Weights of a small audio embedding model: 78.6 epochs.
Rows from block 4 of a small audio embedding model, named by matrix and row number. Rows with one number belong to one neuron. Each number is 500 + 50 x the weight over its row's rms, rounded and kept within 0 to 999. All counts start at 0. Numbers have three digits each. After the name is the row's rms in percent of the matrix's.
After each neuron's rows are labels from the 100 clips, of 14848, where the neuron reaches its highest value: "responds to" is what is common among them. Only what is clearly more common there than usual is listed. The data: acted Russian speech (Dusha).
# fc1: MLP up (model.blocks.4.mlp.fc1.weight, 480x160), inputs 80-159
# fc2: MLP down (model.blocks.4.mlp.fc2.weight, 160x480, transposed), outputs 80-159

fc1.346 104:452542454520581508550469526519475576563486464472508510441517565543487514500469454531449547511486498492538570531435520472520544426519428409493518507548463495485541437436535584437495498483464456534581588452517523556478563503481554406519381547
fc2.346 101:537423491539523409403503521533426476492520555614485508563537474450591480585540459400600509492497460490514481522527585493581446533443444567492553470480509473454512556411573569502463520542530472510494492487471411530511588433509465425430535473
responds to: emotion: sad

fc1.427 132:467491497458437466475509531412506513480491530511540436405472476451511515432504538506529517455505545495472645587448442506571442531457559475541560538455588569552514567498456501594441335465499485487449501530476509486579543391516660491509485542
fc2.427 123:536499430505432485507582486395423577457467483466531461503492454440496551540464440478534440538480444466516537569513546487533496525503481559510498503605486516493558617520491566436392448542548492458534470546521562375603445537543503492411525519
responds to: emotion: angry

fc1.242 116:489541584505435535477464466574563554471492538477458453508545492536520487555514499532532596439495515544508522595570514447489542448446507502486500486527523462499450512432539500489468544416491475573504518520382379602497493486508528517447512558
fc2.242 102:535470537467532558557440539438474454486441461479395618458506570480557456463589558498506454563481434531502468526483527505503536493493446588423489496452592534554527504527475496560490525611569469458540575339414521555439539514506515525498470528
responds to: emotion: angry

fc1.246 138:443473546518542498513463448488570497407478518495474438484520548546482493460451481496524523528542550432522494542600527495504498534531474462522523451423635531478586422423515604554434522512513516419483477476530449546484429397481496439538454532
fc2.246 121:610433504464535516505490546480523467533552458549481520526533508452472496565575410515530524521498494497486444433526529471455406488491402561510552574480505484515502590492512567517516483501591496508559563467412509493500458571502470525495520441
responds to: emotion: angry

fc1.453 139:488436424512522536548476451532464419412509457477457563570475507410520474442411521533530528628431505564463475608432490449501499527509429476393515538530458550508467516498574469517572491463515504492549544464612575566460434589528511400437525610
fc2.453 116:513447533590518520516468480431499546560400533440575551597439456422493456482471461422541520572537532526477535461509457541424544452393551451532577508496493411518408423484521571478571492598422500474531510467556466459536525462580474595505501444
responds to: emotion: positive

fc1.245 101:514568530512453569531496432473509543573480509448404484512508495447456530531557531515462557421405505449497598516517472471524551567564513558532505516454488519455560544517513499412405399520559538501446616483545425493512548551429532420575491531
fc2.245 087:485485511489446540579554565569501477444468426542484449363554519606498502456464504509557500465486587495503528464529510531465466524477513454466514506523507429473535397511525571428546467444453529471368489540554450527569554463511499597513502569
responds to: emotion: angry

fc1.185 107:496442507508492440535583494380568477532487590569495568553482544451567438594414428473531477537400476494497503403559618530541533514484483481388491598554534536482441539508466606390539529493441593540534485598514430541522467510562511543510500476
fc2.185 127:550526608505427504454448443525462530514502455418515564487482486577483597441531618581564495492476414478500510498522531565412526443531519479469457445532496456511479581523519460474442585473506478519503523534487444642593406476520447499401410570
responds to: emotion: sad

fc1.210 129:618495511372390466529498478494399546499471532409451501437480417470502524500481459608563497557502466446522507560512577495517570540505551516504506427439443554463540428458511463449508507552460469494388484459490519488450452504530509531474491464
fc2.210 110:442617518492449434487518485588430529452537437524461490472518536526521570493450580532498547397495506531628443490546472515418472511396520458463509532429454460523458440537468528486419474531483521457475475538512478545456526450489382565436664529
responds to: emotion: angry

fc1.474 119:516526450486482502551609515417452564543488459473583502516446441485508485420501490554472477502411556517497447465539502507441563524494617485505454418400544493535506510468443504575502468486535478437455547493529511486555515547446504491505440461
fc2.474 118:491625448555446490566539566426547553455433477529406428454570511497565517551474561456459522589583552534495509419454434515518425495425432480541485590549460446453479461556454452592461473438462460462458526448563550483516519551549568578523444508
responds to: emotion: angry

fc1.333 083:445566560511463450536489456489452519553530457527403495506562486573432485556572501468556486516525458601505472572423510499492527509410561529435528513575432456416563441560541474465560472488397528545474421396472545499519529553551484525466521562
fc2.333 080:486534535481507490610519454504494524401548465555597462560414566352435536485454513500587525402535497499553498500475480478508479518424496504452424457476489353486503526513556468467394540588491511518568499549460504506520532522522478369500448512
responds to: emotion: angry

fc1.422 086:543431458492536558496471516511523499495536403476494469475464556507578484557524522494468513467516427527463499618539542532409581553513534438450431484436521479511433406575475477412440479561498512455433659511535513547552592470554557458401549539
fc2.422 088:454520504441559488492493553533500565503423576548520402514452519478411461462420533448461483430506511526565469399493520428639576572471481476498482567551531546538550533472477501507547565568480462532602479411458462542434481507445491581483568525
responds to: emotion: angry

fc1.382 120:584538542549453509450501540454453552529447519486487383460527482527524488450512551472581547496518470505517441617612459588399421515476478533557505529487518502445550443563457588562475498393458512536534471454458511404482473567506476454548515398
fc2.382 108:454565519520491544479490494473571525556527465459511625479567465580435508516534509473555546579487405472498462414514506419532502524525520529522459507477565426454482469503430574455498475514478598511486576573483459511481534548483576540504421402
responds to: emotion: angry

fc1.1 068:382541472542442515465535454457544538489517499515493523456557505473438532431368625490419484488511643460450453436593442482514500505485488506479474514465463542504510499527527534478549542498542606502558510447490494487437431599517471508453579500
fc2.1 063:513580448400487438596500598490567513482437606514466478382494444565516516539505503508472591510545505471499561479474461426502504536590471479450437460493538347439478477548402479578455479485496552523460512428480498464560481515577437406573577439
responds to: emotion: positive

fc1.87 099:548443468493556516491508459475574499443472473541509487395555494547493489532526479464508596573468547524464470584459586496555543447544513542531577524462480511530523557512587514429543622504431502431447537531523496552523431431473484521557481511
fc2.87 104:531526657555519501521521493523443589529534523536490476499418533499437521495391553542508413493528391525536431532474497512469481465481556486453570499522569429488489505498515590460498485600437570566481559506402459481568537498413508473570504463
responds to: emotion: sad

fc1.477 095:369540382468566502527496569417487504463529385544523553453501567494463472466472563546553511506463532464562545546584469410415536528543483474438516485529487567427640467532542558545449445541464474471475489489389435484496512625535457481529486505
fc2.477 082:591543527465415434482504438517501537507435490509485511564543487483540575477471475399520562513521494577550461411467499534533539469442527533522503465451479496508490539495488488471541526588517414409469427565552531486514483410523447544491596477
responds to: emotion: angry

fc1.428 049:437527466553522477421467473512511524505551571442479518501487431438481477518562509461457544423532503555400477520534496386539480481498470461501471628427418533481558530559531436531549566493516453504430512497510460522518477476510429517465398426
fc2.428 056:520444589541543512605463426513504485394426463554558517534521504485508405484430463465445438472487517456507517550505511518423575466572543540416477553469477516502507417414521532430530445499547454429429517461424370465507410536419607425574419563
responds to: emotion: angry

fc1.10 082:395546558627589516528580478481417469456449433455525470465501477502550471556451384560528399503530540510525510591482567474414465394442535471584508512456512477436494452497471593508465501515532572622448579505495513490520538409521434513456460505
fc2.10 089:544509607394445452491513525445578490531450539557424509576465516480462476511468482460473484539521529493582468487480521434535462501496585547554619570556514534482474559404523435430503615534609349578576550531534464503449501477448488483417424495
responds to: emotion: neutral

fc1.347 119:469410552545436526472425513483500615545513548552566450490609514512512505529482472533468528446450524493461433590553549514531540479531493462492449558490505509446551528484632440465448526535546520486418538435501519400523468527502471413428601530
fc2.347 126:473535501529505451431484437472458594505471507470472481464438497436534527482535520533574531457498517513446474463504488586525482430451527495522462413482534475571510430410474468486501446521434509506435444594524504484474503547509497522505407446
responds to: emotion: sad

fc1.204 131:482494462427349549519512467520481467485507431519516493547599555467528513546496482468531526474499448522499484427486489470549504572554575569475501509426494682441490424506529458439505480469415549506478490551455510460475494503589433514559503557
fc2.204 125:500525484547500481382502446482448482483529490483515507424429508573423515374400624467523621531592483579543487483552478495462516432488417553483480596462479503521527567473452537461418436510512511447560613485431555567501554473447509485538493519
responds to: emotion: angry

fc1.308 135:460418485438528396476487506384445488413470513451396572465559550549416436488591491544498532427445522496530560471568445550482490543504530533539393470608514520409567446459584410571517569503526551546450475520398499470548522519474537600547613547
fc2.308 130:530442550470526460425584543487565642554471512533469444527425590494442462522566594481515453554547502549534506420467484467430493481410507463531511424483519492597554516515486456452384478513501548458517527499481556519475520500561507478499345439
responds to: emotion: positive

fc1.309 079:495481534534496538534540539462534519536564529371511457459449485496509587482513473438454501459565501555502534590381542584489548590518517532526514544541426495435385510511543511475490547518515452530438521431459485538451454452589495514548499450
fc2.309 096:573501478486476425454552476528591512534500484519585497408478507493433465432503548499515496487515539560522534545551484421369388427537464496494522493433562540578548485475486457429438544541497534429487453544552438508509549557515511490473524470
responds to: emotion: angry

fc1.202 100:511488512508590482546416541436458512410595457512589494484467539552503427463509615534417579518542506546508476366497445483465451603447455453573386468475553530577444542488501508552637527528415504571526491445528458495546606502390505542498478527
fc2.202 086:509444528485521588526522454479482512554505455490516603527437437426520512419558454523516424458585477414492565523534544533522606570528452490522600566452590463475603527497519461540458541520504567471478502475486519494556515373489609528479513537
responds to: emotion: angry

fc1.439 094:517462526546509581543467551532447534575511540503454482480524454453505524464482500418510484450531439530503450574366537473517508569439484571566412542494426462435490559558496523373465480551596541592579451512461493602379440444505488483464580528
fc2.439 103:545572609453454429541532401559535459424522503540523537516405512596516527540468561439514449435528478523517495486593485458399520488437460510503603491531521550577559472462577454456553414464510456400482547561564400491541556406485480526585440542
responds to: emotion: angry; emotion: positive

fc1.165 111:532500479561483545531545535524453382487496485460511490569562483543422489445516477405413581531466491478529484558430563549411485511478558545429526549531480502528528508393516474505572497532461490583529471382472538532477557441491499571541495487
fc2.165 106:516470499445455436478413556497548477556488457494514554431440487516452540493436471514453494556458550525560442515529487501476536447430496459450440519441512441523439383472434555469479626505430630493502445626563556581493537532536466548494554461
responds to: emotion: angry

fc1.349 067:515563606454424463495476494439474414394559456582529494469568488568459475480507525500428462434474575595552541496419611536499550513548481493478402552534493497574499506538496610458519453573401466521487520441451544486669532539449491521553467622
fc2.349 072:552439516487512437417430608484441554427568461474474487505391482458536439542423580504481506469623500596470449502461457538540558517546507415496530557534506447531478532481565508559462526490516512497468530580433461522503477488515489527573527423
responds to: emotion: angry

fc1.4 055:449481446509384470412602467440540491559418567404468546486519563502470519548461528392571562455471527479581477451532542440535477582495498627525540492467533466424524512506466511447488498500485574415635480535499498437519484595467553481582511438
fc2.4 057:480554514454502529513439549516440519476464539478489582532463394469543450489504540552502487549545489501507540497518406537634505489506480516496554527471491569563484532510515448530461546430489605461521583573609458578476461528526496409479526518
responds to: emotion: positive

fc1.390 072:505497556525496475521476472398524516519492534481504516485563469421465518507607497479510552456466516411446486503414572484528514521542505432489564480604479402446457478527485481392425506582431492481579549583520551552456513485475512452422510495
fc2.390 088:466462481533467535470558499568515466392537493486525477472443578521531444464452563538491417499474519482551481562554534537446500562503484590439467438401516562542490582526502475472473507548627421426506528495540488442477558469502474515543449475
responds to: emotion: positive

fc1.299 047:504429459519554575482494505513513467443487549481521471495545546529503485536439475544509497570413519500416507559542417475576436477490484475531468423453533422468604455445462499533532435532529514543432557491497408491459591423448582459554380547
fc2.299 042:483436512532421485485584513495554439566473409422481547527561508584516462503492508611539565453423494585555556420479544501438539483459574430527506508475529497560536563539432521539461506502471558486569533554502489489459496506574557541423504523
responds to: emotion: positive

fc1.213 100:463447552435625463554462449533527530569506490516519547423520425506530579565479502571579494490496477529512455605536578458536464465533495588515543508509445554547493501486491528523561515484514450470469511408579542501555487483506410468415536493
fc2.213 101:541482604484410463425427538480563572537427423436538466532509462456498408541511554483489496553504453558531500530559467416522468557495515457429484501547495504503453430577470456496526564518452576398488538479480462532513534499477529482477474426
responds to: emotion: sad

fc1.30 082:466559537537499482515575579490513512517520525570517505515561534551492562507425501610436428485506563457553435470534426545444531590560597489512501486486370506402379515551503493459511496540540500518428465525453569490526423565419487557492544502
fc2.30 069:470554437459462483497558400520557508502510475442521554495513487511604471554490538453442470480338498524458497526464461493585446587468455442602611460383543509526556526455463454473488537482466571488553454532545492492506523479518515573525483516
responds to: emotion: neutral

fc1.332 121:524504505569505499517461423493491489521491508512573513453560458504563476467580514564440487478507317521577522581485562371432547481516497604480478447505563561541498521449473396477519467478479517481631581626476478604528503533512512524397572511
fc2.332 110:491441425390514415537419525538483494553490567457460601519609573444553533575486643468547548423446621523532546442514508484484499534453483464539515568540399503465499550536522599542431543537505561464492483480561499415431506485475579525521493609
responds to: emotion: angry

fc1.339 112:517528479544472463464503519505615541507384458471457451527527466566484493537475491496519525467503531473524432442529663464443477531504496522527434545549564460477550481524464470466533577547418504478514510487468527396540409543435514465499517445
fc2.339 112:415516494502487487483521459611470481497496464500464442543498461433619484579494496468479503571538569523494540495554529486526487415400486494410511490429560510478433488456429437561526423503466493533439483518472444587562481541474432472475526575
responds to: emotion: sad

fc1.397 141:564568575552486456421464486495542463558494470493506446433375518538476468418450583532520536511501472442460508522561541444517464564488515505535491496563419460467512425567464506532448487457487580585505494535500488481453599564404457553500511524
fc2.397 137:475561453475486553520542570472525545514619431498531573474603524478510548451480454588475465526579446533604541440484520544511592570506462511496437603495487538484443532522494474527454526517488443467522594489488459500606464486479487545443531504
responds to: emotion: angry

fc1.464 071:482445522493446469502450423479465529507493495504481466533534441568599552492503485471506509517552503489474604544488525615524430445485606523526569531505545485583531469432466457526518528541385482483419526493560518541484549455502492488469423533
fc2.464 075:569565402487563534436522464469421525462626471480524565527494496470546569455540486452531566474498489491525478519442489443470557459413573518524485547505389565566498498413622440495495459504514486462523501449523488441556544455484536395520500491
responds to: emotion: angry

fc1.33 119:494471478543420447502556548528543504489450494508515553488486514477436556461556497489467527477561511474426519449484638539484497585488484482595467569544563467500488365594514432458585492543443494557467601517567476449511524461476556566453513427
fc2.33 118:497505461503527399401584487466467514499437497537406464480514472476493457481513536440478543438547547513414509615478500481469392394491450440414489466395441564500479504423475452463510375555474447494409464468440508435511485530491448465453499512
responds to: emotion: sad

fc1.409 127:457555549493463481486485511525411467594447454549521448487469482529481531542418367561494438490431623514513542472403500463512558541409469555543471535537507553550609522471489531533557386512456443510456545458467503568517527509442455445514596533
fc2.409 123:479634490458562476559530504534586487499512498395570483488477522487462510556539577506526376473512450493396454637471503531493511554513470508449550452443390537532491514535455478559422486573547610484510528441606571451503476510507492539421481511
responds to: emotion: angry

fc1.448 126:488566488504581550503431454533499599520572442503609480512526508472418507516543476486557507379486518497493549542558517440536478541474542476560449469501498501522450494524495511480558512389444521545517554514454447541527552468472604512476548473
fc2.448 105:574491501434530505483546474500490438508499409479540394468503543505537453559541521556356511571514453448545420402407483444517586493526388528504459482454541555448480508474506523511426526569512533510578473578507549517455578462442419507443555560
responds to: emotion: angry

fc1.143 114:549494633492547496541468485427511610431535494446539626458507546509433519466463430618378496538537503449390588497521554489481465483417524444544456481520603551529445417508444524515572493501524454461509478518575484604479551595503461575518536577
fc2.143 103:514456502502545536497510469452414522589397475489436493519542466594486397460517568451525442445554503483509434523509458558466413469481435514556474450509432509438509431508517456411465459541586462462532516475444462431454558531524582374462460456
responds to: emotion: positive

fc1.132 065:492462492541477540481483561517525510396577495463535494513445461512503506336444571472487554548494530530459612481484488447530461395501522424475534427462417461510582486506520479533501529435540515606458568640445505605486517473499560443436450528
fc2.132 065:542538518546576516472557480493518519535555532487492437433555462482507485481541468612474424577398507549453529547519529488501541491392502438468595470436529392562438517444518523529481465538561492447595433535534506505455478421474471578466551502
responds to: emotion: positive

fc1.475 109:508475549430533437565438577480490502497519448564546467553513520534598503444498514473476437565614477528488510480504588466558546597476521582582520542507519493480565456497383502536431512504487487460475502472541397513361548532538551438500515481
fc2.475 106:571479519517489534461542448593536474452530497462515533434476456438468530458472586500554549577595482538495438465498549471552406460446496489458548478524499492418507559502442535444425551501595449541529567525497453512505610516415491571585450477
responds to: emotion: angry

fc1.21 066:515379464546421407504566524495572462595575532531451544526556433465376491579497544565541567408351521584522422465467467532505541544567428574586514479500514434479583528451470562506537508522544487493523446460521506481505489521488472571517483596
fc2.21 087:505605544523433548526542541462541489420476483441490522409514494559574487392587462522514481520567516452505534482578562510517487502439503502453473439527491555550489388536531497477431575498494451447425512588465458516519420548518568554477455464
responds to: emotion: positive

fc1.184 125:524495378439493514555476498466439398479495517445500535484553501403495506483440511487518512499599462516531446363477485449469491537472565571433470626530499504470543440498517512457534471516493520541568498527534484514452484557464556504432544587
fc2.184 123:610512431464551448417501671627513569523491516555513462450470530469513530527499549555555545469558481539483501522487554511454559497522495474536552510482440439424437577508502523519476413488563526508462512577512497505444527487535378534570617428
responds to: emotion: angry; emotion: positive

fc1.402 123:544473484526400560505547491486464455592551536482543429485554418443557511468507500427518521513503420503481548495524562566531443500437654540516402535484517483574460463477486446496471497387465491525476469530489560449544523427452540556561485538
fc2.402 113:570499477463492429436498485556502551525497448636394455451523490521478488492434591429592582473500527534624424449619472546533528511512461572543468531440512557539553492523564469576499444475477459538487561513473448528486484584584522493507507423
responds to: emotion: angry

fc1.117 080:487420432553402539489531468574389453491526529477577574418538586489449519481507472468437494475552498534504486497419460576516444548524572463489465487507477501581486552478500395501539487527410440537465497519454491612488539444532484476513495494
fc2.117 095:532441476442489385491476536502583523492470437498491527480544462505495560482474571451543452478472436453529507573531575500496521428495546528528559476523488541424482484507518449462439543457456442526477467464411498484538434561508437426599553467
responds to: emotion: angry

fc1.173 138:580462452460605508662510509508565383426440513541457379531473495441522440531494497508603426392543532487478483555500630543503487514456504524594522485515564461505429408491450465514493609532465457498527436534551512498523546497482465593528532499
fc2.173 126:535496549517520438539488503624526422455511475546536461463455475558492559561350504479483555533560476593485404507566539478573568536480552527527477467515592536475526462538498526579479449445535434522520409400503397444527536457491453511471550552
responds to: emotion: positive

fc1.338 078:481484504473459506500459516543468456536527406430418535502577569544477517505507517564578585566471462518446570438457469395462516529479454443500471461532544438604448397477457492504496464530559532508435474554554543474440483443462396521525490567
fc2.338 073:577497445531535554525546449453432531498499569499456527534524424408515510420452491530447511519498508460504578467435477565511416457488453512489490432559473518431515473488550539501471562421521488491561574566499513458544487519533577478518454546
responds to: emotion: positive

fc1.149 115:506364491440605539453522493498515433459577566536545550442520447481537439493493509525536455547529561427583449502425622459504434521550505469450518500513505569534492518494532610516491547529464524533481432431525471543502477449468570456516516516
fc2.149 112:491574576504516484502624476520568524498559403492527491540485467549515511543455508512529513525548497447485532545439471577506556460492607506491561479503446484397495497482451532481439513519472495507562434619412442456532522463536501473557441429
responds to: emotion: sad

fc1.416 098:468514474457468574627553478609481534527431585532478448539535536453552546473446524421492524517488488540503491466410494568456450498524465525538486544542540533538523475461514514441466540532514501517510632447527497478560445502501483498453530471
fc2.416 107:519505436478486456533531470485506557526520524464547421510488547486475485486482528539425555614597490539508569591547492406475508499501480583494493497497486616524407549465598489462484467597394392478454550495468554539491523551485514464636545393
responds to: emotion: angry

fc1.377 115:509532464494552431501483457564463573475445450588464508400443485500541479461468479426545512557465398542532465580558428556444566455464531490468496470406452537539535415530496600570465494475531567546567483509453493571386480489509470471449409514
fc2.377 132:533539548501538466443588451525478498453568490585439513479487442552491525530462567391453545435519497447474550564386455393503420465483486454526515490552474520513520480558474545537573495442414494530458451551500404518421473488455505417481538597
responds to: emotion: angry

fc1.32 122:545500483593543556439548507531481553515473461476508579453450410442538581450433473526490527585513489529489598561474429546543507444458482569571513508534514391470461539508559437576424585526403528561512527456431434538471490441507509491415479496
fc2.32 131:573577470423499535527481481397553525537533439557496529534594570493494465583473514494498497482454463516589451497421478489504529428546594439418524503532527582465475496555614432370499498526569482513519432559539503480444535538559534470544528423
responds to: emotion: sad

fc1.226 115:497447501483427474515516536528514560508492459541579455533501523431454467490562435570548576454496446492530522501427593430600435545507481452522528601547543553460545511523486421505463423463437508480475590457496514508527527420502463407527512457
fc2.226 116:507544475570507540486440457453475509532477481522450579492432480417534523423455551469629521469414536482544453538542491491411506425512506518430416435454431456557538576437545504514565482521485487562517424488504429519590429537492509564418490472
responds to: emotion: sad

fc1.305 117:529451463604467449551530580520443430533508457364446510514403605490493552543436476461476538555568521502479555538527497520464558532531574537466404525618518479578560489499527587458539537508503463508434579443492519538504363437461533516545558501
fc2.305 128:548432518394440468574504476451560511476548536528548434399545477554430465414543514474484485500577543451492459559435476469505474414556435507504513470505519553521492453506495556473394517521448560469591375544479452491489568542580379454587492515
responds to: emotion: angry

fc1.291 101:532586499469469529534508490607431423485512418520559485553466489527436484536507488465483436424452529650470478490492569543402544371398544525487450613532472515459483512542556504523556526492523521468513419395503466544434563550607497431472556506
fc2.291 101:495400540510510545578475381588597495442483562438453441419498474429565573460454464530576538527433466473540536500399490565552521531488545588516570429495484464486474602478532449493456471501488614559432510579516550520503425474556565503463492485
responds to: emotion: positive

fc1.154 108:560506600445507528518471518490439587549517446543498458491592481503530523469517550465437531490532517514553530540534417513466426438501449504470467530420489480471494386582471562478552561526550533636507542599484616510519534454454483520439409473
fc2.154 110:519481564534557551527383535541518500414597469474556518524505418477489500494542585533446553431405529531453469530508510558621534527449584486564495479608465451544579436464564477465513454572389537477551496444488505485474429464533584511540578496
responds to: emotion: positive

fc1.282 081:409506538491415454477501475476490476546516441414532531523425488535591524494519557497436510559476421429573522509511549522488543477463526463473493401444442473557538407543527471549559569451451463522475370466496613591533473597508460494434474471
fc2.282 095:488523479406537473497428609509507572511516572479470470476429502437511504521487527449463493554455516528438320517509475463483490451458550534531458574487453521521551463443511463363525540434476518467502534523511501452464570533484425597638532507
responds to: emotion: angry