{"arch": "transformer", "model": "audio embedding model", "dataset": "acted Russian speech (Dusha)", "train_examples": 26041, "time_shift_ms": 100, "n_mels": 80, "hop_length": 160, "input": "log_mel", "spec_augment": false, "win_length": 512, "targets": ["emotion"], "num_classes": 4, "embedding_dim": 192, "norm": "rmsnorm", "norm_position": "res_post", "hidden_act": "gelu", "mlp_ratio": 3, "head_dim": 16, "fused_qkv": false, "bias": "all", "qk_norm": true, "parallel_block": false, "inner_norm": false, "subsampling": 4, "layers": 16, "width": 160, "positions": "sincos", "pooling": "class_token", "am_softmax_margin": 0.3, "am_softmax_scale": 30, "init": "torch_default", "optimizer": "muon", "muon_scale": "original", "learning_rate": 0.0096, "momentum": 0.9, "nesterov": true, "orthogonalizer": "newton_schulz_5", "adamw_lr_other_params": 0.0024, "max_grad_norm": 1.0, "max_steps": 8000, "batch_size": 256, "epochs": 78.6, "lr_schedule": "wsd", "decay_fraction": 0.3, "final_lr_fraction": 0.05, "warmup_steps": 160, "weight_decay": 0.0, "adamw_weight_decay_other_params": 0}
Rows from block 3 of a small audio embedding model, named by matrix and row number. Rows with one number belong to one neuron. Each number is 500 + 50 x the weight over its row's rms, rounded and kept within 0 to 999. All counts start at 0. Numbers have three digits each.
After each neuron's rows are labels from the 100 clips, of 14848, where the neuron reaches its highest value: "strongest on" is what is common among them. Only what is clearly more common there than usual is listed. The data: acted Russian speech (Dusha).
# fc1: MLP up (model.blocks.3.mlp.fc1.weight, 480x160), inputs 0-79
# fc2: MLP down (model.blocks.3.mlp.fc2.weight, 160x480, transposed), outputs 0-79

fc1.277:504476468597469512503523527494486525517574612525478537553493503492525501451579495522477514505592485461489546620507450588575435522395526579546428449554481465523462508500531510507489466525465382591460540476433504443523497493470478598440491529
fc2.277:477491461524422481468588423567564493470438509544493519515509610559567603447445531440549516464558570484580562440486488478502453489514475445573498503440545474443478503575549567462456529489611507594536554501424535487491464540521462482520567522
strongest on: emotion: positive

fc1.337:521465471482543461525489483462559489406591461436486430490581489496503517591485474437579500445469418465469512445535547581459438429565529553521505458531500518451498483460601398465473485568533420474513497424428549496480495530446498412522569600
fc2.337:498524515533563502562451489362408607549496459478479392489550427604442483474480505466578406461479537581548481501491547437474418521521488428410418510466542452485529458417516400522565483462476535467500522522550552590525490517522432403451523578
strongest on: emotion: positive

fc1.304:476487456379530484496525459473546482469549486486550504494478516441417563519483500608447549508501523455458533449441483448504574464502448452528531601469515508489422519565441496567490446454401520477523505437502560528560466400570474563425530495
fc2.304:424572605524450504442449479527533555497494598431406497506520419480462507571526601527504451454494559486519408551519495549438529460544520538436517595494527455608448479525539511521555504527490510483485464475482431465468461462488590451584483585
strongest on: emotion: sad

fc1.44:516469410457485429564481555564498484519542483532576484430484503458497504571519432467582529518419494487498467471479526397469489482538534520500508545413373569424413522484484481484495433543550425497511596570445548422525493533572481490477395488
fc2.44:452544576519465486502545569515582607507438424572465442508452505397539484483406551525477468428558454569425462462455466414510388500499589531548509452538587564552527455551524491488548518459524560459502453446506395470459450511494484375523509536
strongest on: emotion: positive

fc1.345:595536550421339420486455447517523451499525529524531438441511600539477517438524523466371413535447497456496528494507553485562476495525441541469476580436625619482458408493517479498611469458503453589443542501444476492533440555578489542461459500
fc2.345:385497521474596541550449436478496473516475484445499499537493468437575428438524514456579498433516493545578528486504473547503503373450520461466563463543478473526540502534456562492468429529486594530484466543546479438517516580633509504467401546
strongest on: emotion: angry

fc1.120:498563524556445504476520608532527438435589518485505458601466489519523578524572499478566439489566446553447406375481460565532449536522423465486522404581484521502498466488608428468381478493455432493554440602518506510509489503474489442471483512
fc2.120:427480461523477468583528453412549413474516518418488558426550464531459523488526498513519469529462532499503455515462506388543472552442442457464445514462566462556515450555540470506592441573386561517458532434588414513501524533535474514443488637
strongest on: emotion: positive; emotion: angry

fc1.182:475461495519507439543500484495438565449453421532475462461583452530466509458438453592445499509380559491482489516566576462532437501530457576508442545486482563527455492509557477544563459533521491476499470514445535425469577519518573493524504438
fc2.182:556502634510473493540561542538566480532554562616470553461455518483463470482596575451483517596529458490585515489472490446490513518547434542581486455569521551514533418553393519456578507417483508458505505435545553449531487503547398488544392507
strongest on: emotion: angry

fc1.247:479446466556540527532600486474433585449367499488584468427414531590546467533545516522497525523488521477439502390514523472522424427501508444496515430459517486446468444501480498485594510539508469444514478498452457445501451419539545507460440458
fc2.247:443509564471448543484494497497517507511650491527495499525509414536516512614423523414481486566548429523545476555431618521526504549473529576536522564579465544487446594566483561509405523544546498545455433516513548521458481509473531445408489571
strongest on: emotion: positive

fc1.446:622520490510544565513454444454562458486363433481421476496485443430575526572549557542607564404456508494536459522469542605550481485549494420506474523548505460504468538451507428589519479464444414490495483465549475550504408499505540527544550525
fc2.446:456533524486473533476528470425512499494532422480536487486511514506487512538498523433575423604464541551451544382434492445485527561459465487482544511522433515524475528562557541553446495474498634589445465581560515516528505384474481525453518455
strongest on: emotion: neutral

fc1.372:561475503478449552561522542448525513570572535491556553603517532474457451383415508448413485527509504509378414564544477488527590435546464444523480565550585511537401502468540414508414564479434546554521448485516505569569551457542491447504489544
fc2.372:484533519441626512459555552449421390429490537409468543508536413563456434529559496487516539492495563436539531474437504654558575530493497532402508490534576466507541482484533533457517476547486488608527511472513510451491530593450556529483372424
strongest on: emotion: positive

fc1.355:502409452448515443465540563450476576498491518504417466622503493649465490578494535533456449451481467510455518424513505512519553610558545568529520531471509535502576520564466472484550506519533457477580470457563540529489541499460511507458505433
fc2.355:542435500469416561451592555515574605501505414485587478540581518458479471479544488564562546455510526499551571409462594476511499471517524437438480431535409542602440516529462598509504488511458452530489526544508442460530470435431521551535553560
strongest on: emotion: angry

fc1.373:476438593464536500502505489413529566482561462490519571498431485514452563535523476436413457472571467473445486480576480457529462495449455529496478465520525573596495561543490403420512517500529487422480562400553522489373443569491512481469451454
fc2.373:446521477574424527482553491594585533493478463496416505492492519447464493461545556578548486581464582433509613450462494539525483479530590474453473520476590459507469463559402537517481532443603571533438449505460465528518510473456533490564483543
strongest on: emotion: neutral

fc1.421:508580447528530545526507429570500491489439542445487572519416577472520476483368513452494511456478579490485445444493509413521440526502539460500491527616525540561590480515497578404582434424488464469552474584464413555507499632470505518471539476
fc2.421:498458509418524484513457517377444587565470460483502517482524472572499482567575516444430468586555542483503466486467421431523626590499520546481397546465474593395563511496577464533525512484532564426528475564490433561471453524488569468477484490
strongest on: emotion: positive

fc1.16:450551463517474509518536592482526466435444480574459564484530452462546366482553535512628425547475499472488467496505520591531483512394455480460489483481453496549478487617534459509437467547538553438462456511434518481474532492511541558539443510
fc2.16:526471547518518563437399454540488486495518538513525423522487450503431518553529395442449471470487519601457574480528486438556488602599483537467470548462530449525490566510517458490560489519470509533385494411475493485491423480619428448413551491
strongest on: emotion: positive

fc1.4:389470519468482516449495529478478487492408638530460538516391519476436591493521514418530471530563505437593573458488483562492397429529498451523470528473432490475491450480532508589501504525463558481445461472520629488584428496524498447526529469
fc2.4:609560447530464491532464521432462461559473512479458557487436465502514447600524487574465477490460427503463456425500470538574487495525559515428500495520543508451455470606438464499484517475494501523598520456492417544475459290549464477478410485
strongest on: emotion: sad

fc1.56:496453567460479538535502528472538505529437554550574494503518505539446579497576506496591507509536408559544474494496517429457471414430498507497435475486492500492496467615445439524448499491464435446441477415471523441463485478508581505532474499
fc2.56:585536483524484492368445412602550457433574508547455557454476517464629487547435552505533477484393520383474504534446542479507443534560558564490510519497469440481413534495507560430458597472551519511518471563502535539574599481478503453476453640
strongest on: emotion: neutral

fc1.169:389459536542497451458489419481547520519454469464494593449456437453496550542563472489448659520515498460439440511529498456466508545500539451466476439502551464475508493538504546451421587466532497512529513474509494398458537534502474466403488510
fc2.169:475501421356533539553520455488590458426579559480497457499526467448497400523439517420530503522465505466585489519488532476509483468571598582484597616541543596586502489495514499523489551591488548578554472485462497431404518398524503562455468495
strongest on: emotion: positive

fc1.202:502486506576561510567468394546590492408446543440515540500535509443505507549484531570411517413577429433531516446477533506474528458449520491428516514464509443483486544478549477597476469551401399543370477525550546453501420435480517534450530475
fc2.202:419466502492614469502563475495550497598464611487464454451550534491431510482521592505440381506523530463440552508538472362455529598477495495524512539438514416513449500538516498483483544406457618438496502509471475539597440504505471502555456470
strongest on: emotion: sad

fc1.187:503506543521405543434488471442438546544547470506477524447532487471488499451545551494464530500490586534477380492566483554516606433462411441585424505407472557512490465551466586524443505418562570511500426479490534477544490498522465491543484556
fc2.187:524469488533649508452571557436486422541446547478523475589476438432568497443510459506531556459475448509559539422525455569559470495525560473457527534561518493510381515502436411483531545545471579421518514427549496480510540548583520477582557415
strongest on: emotion: positive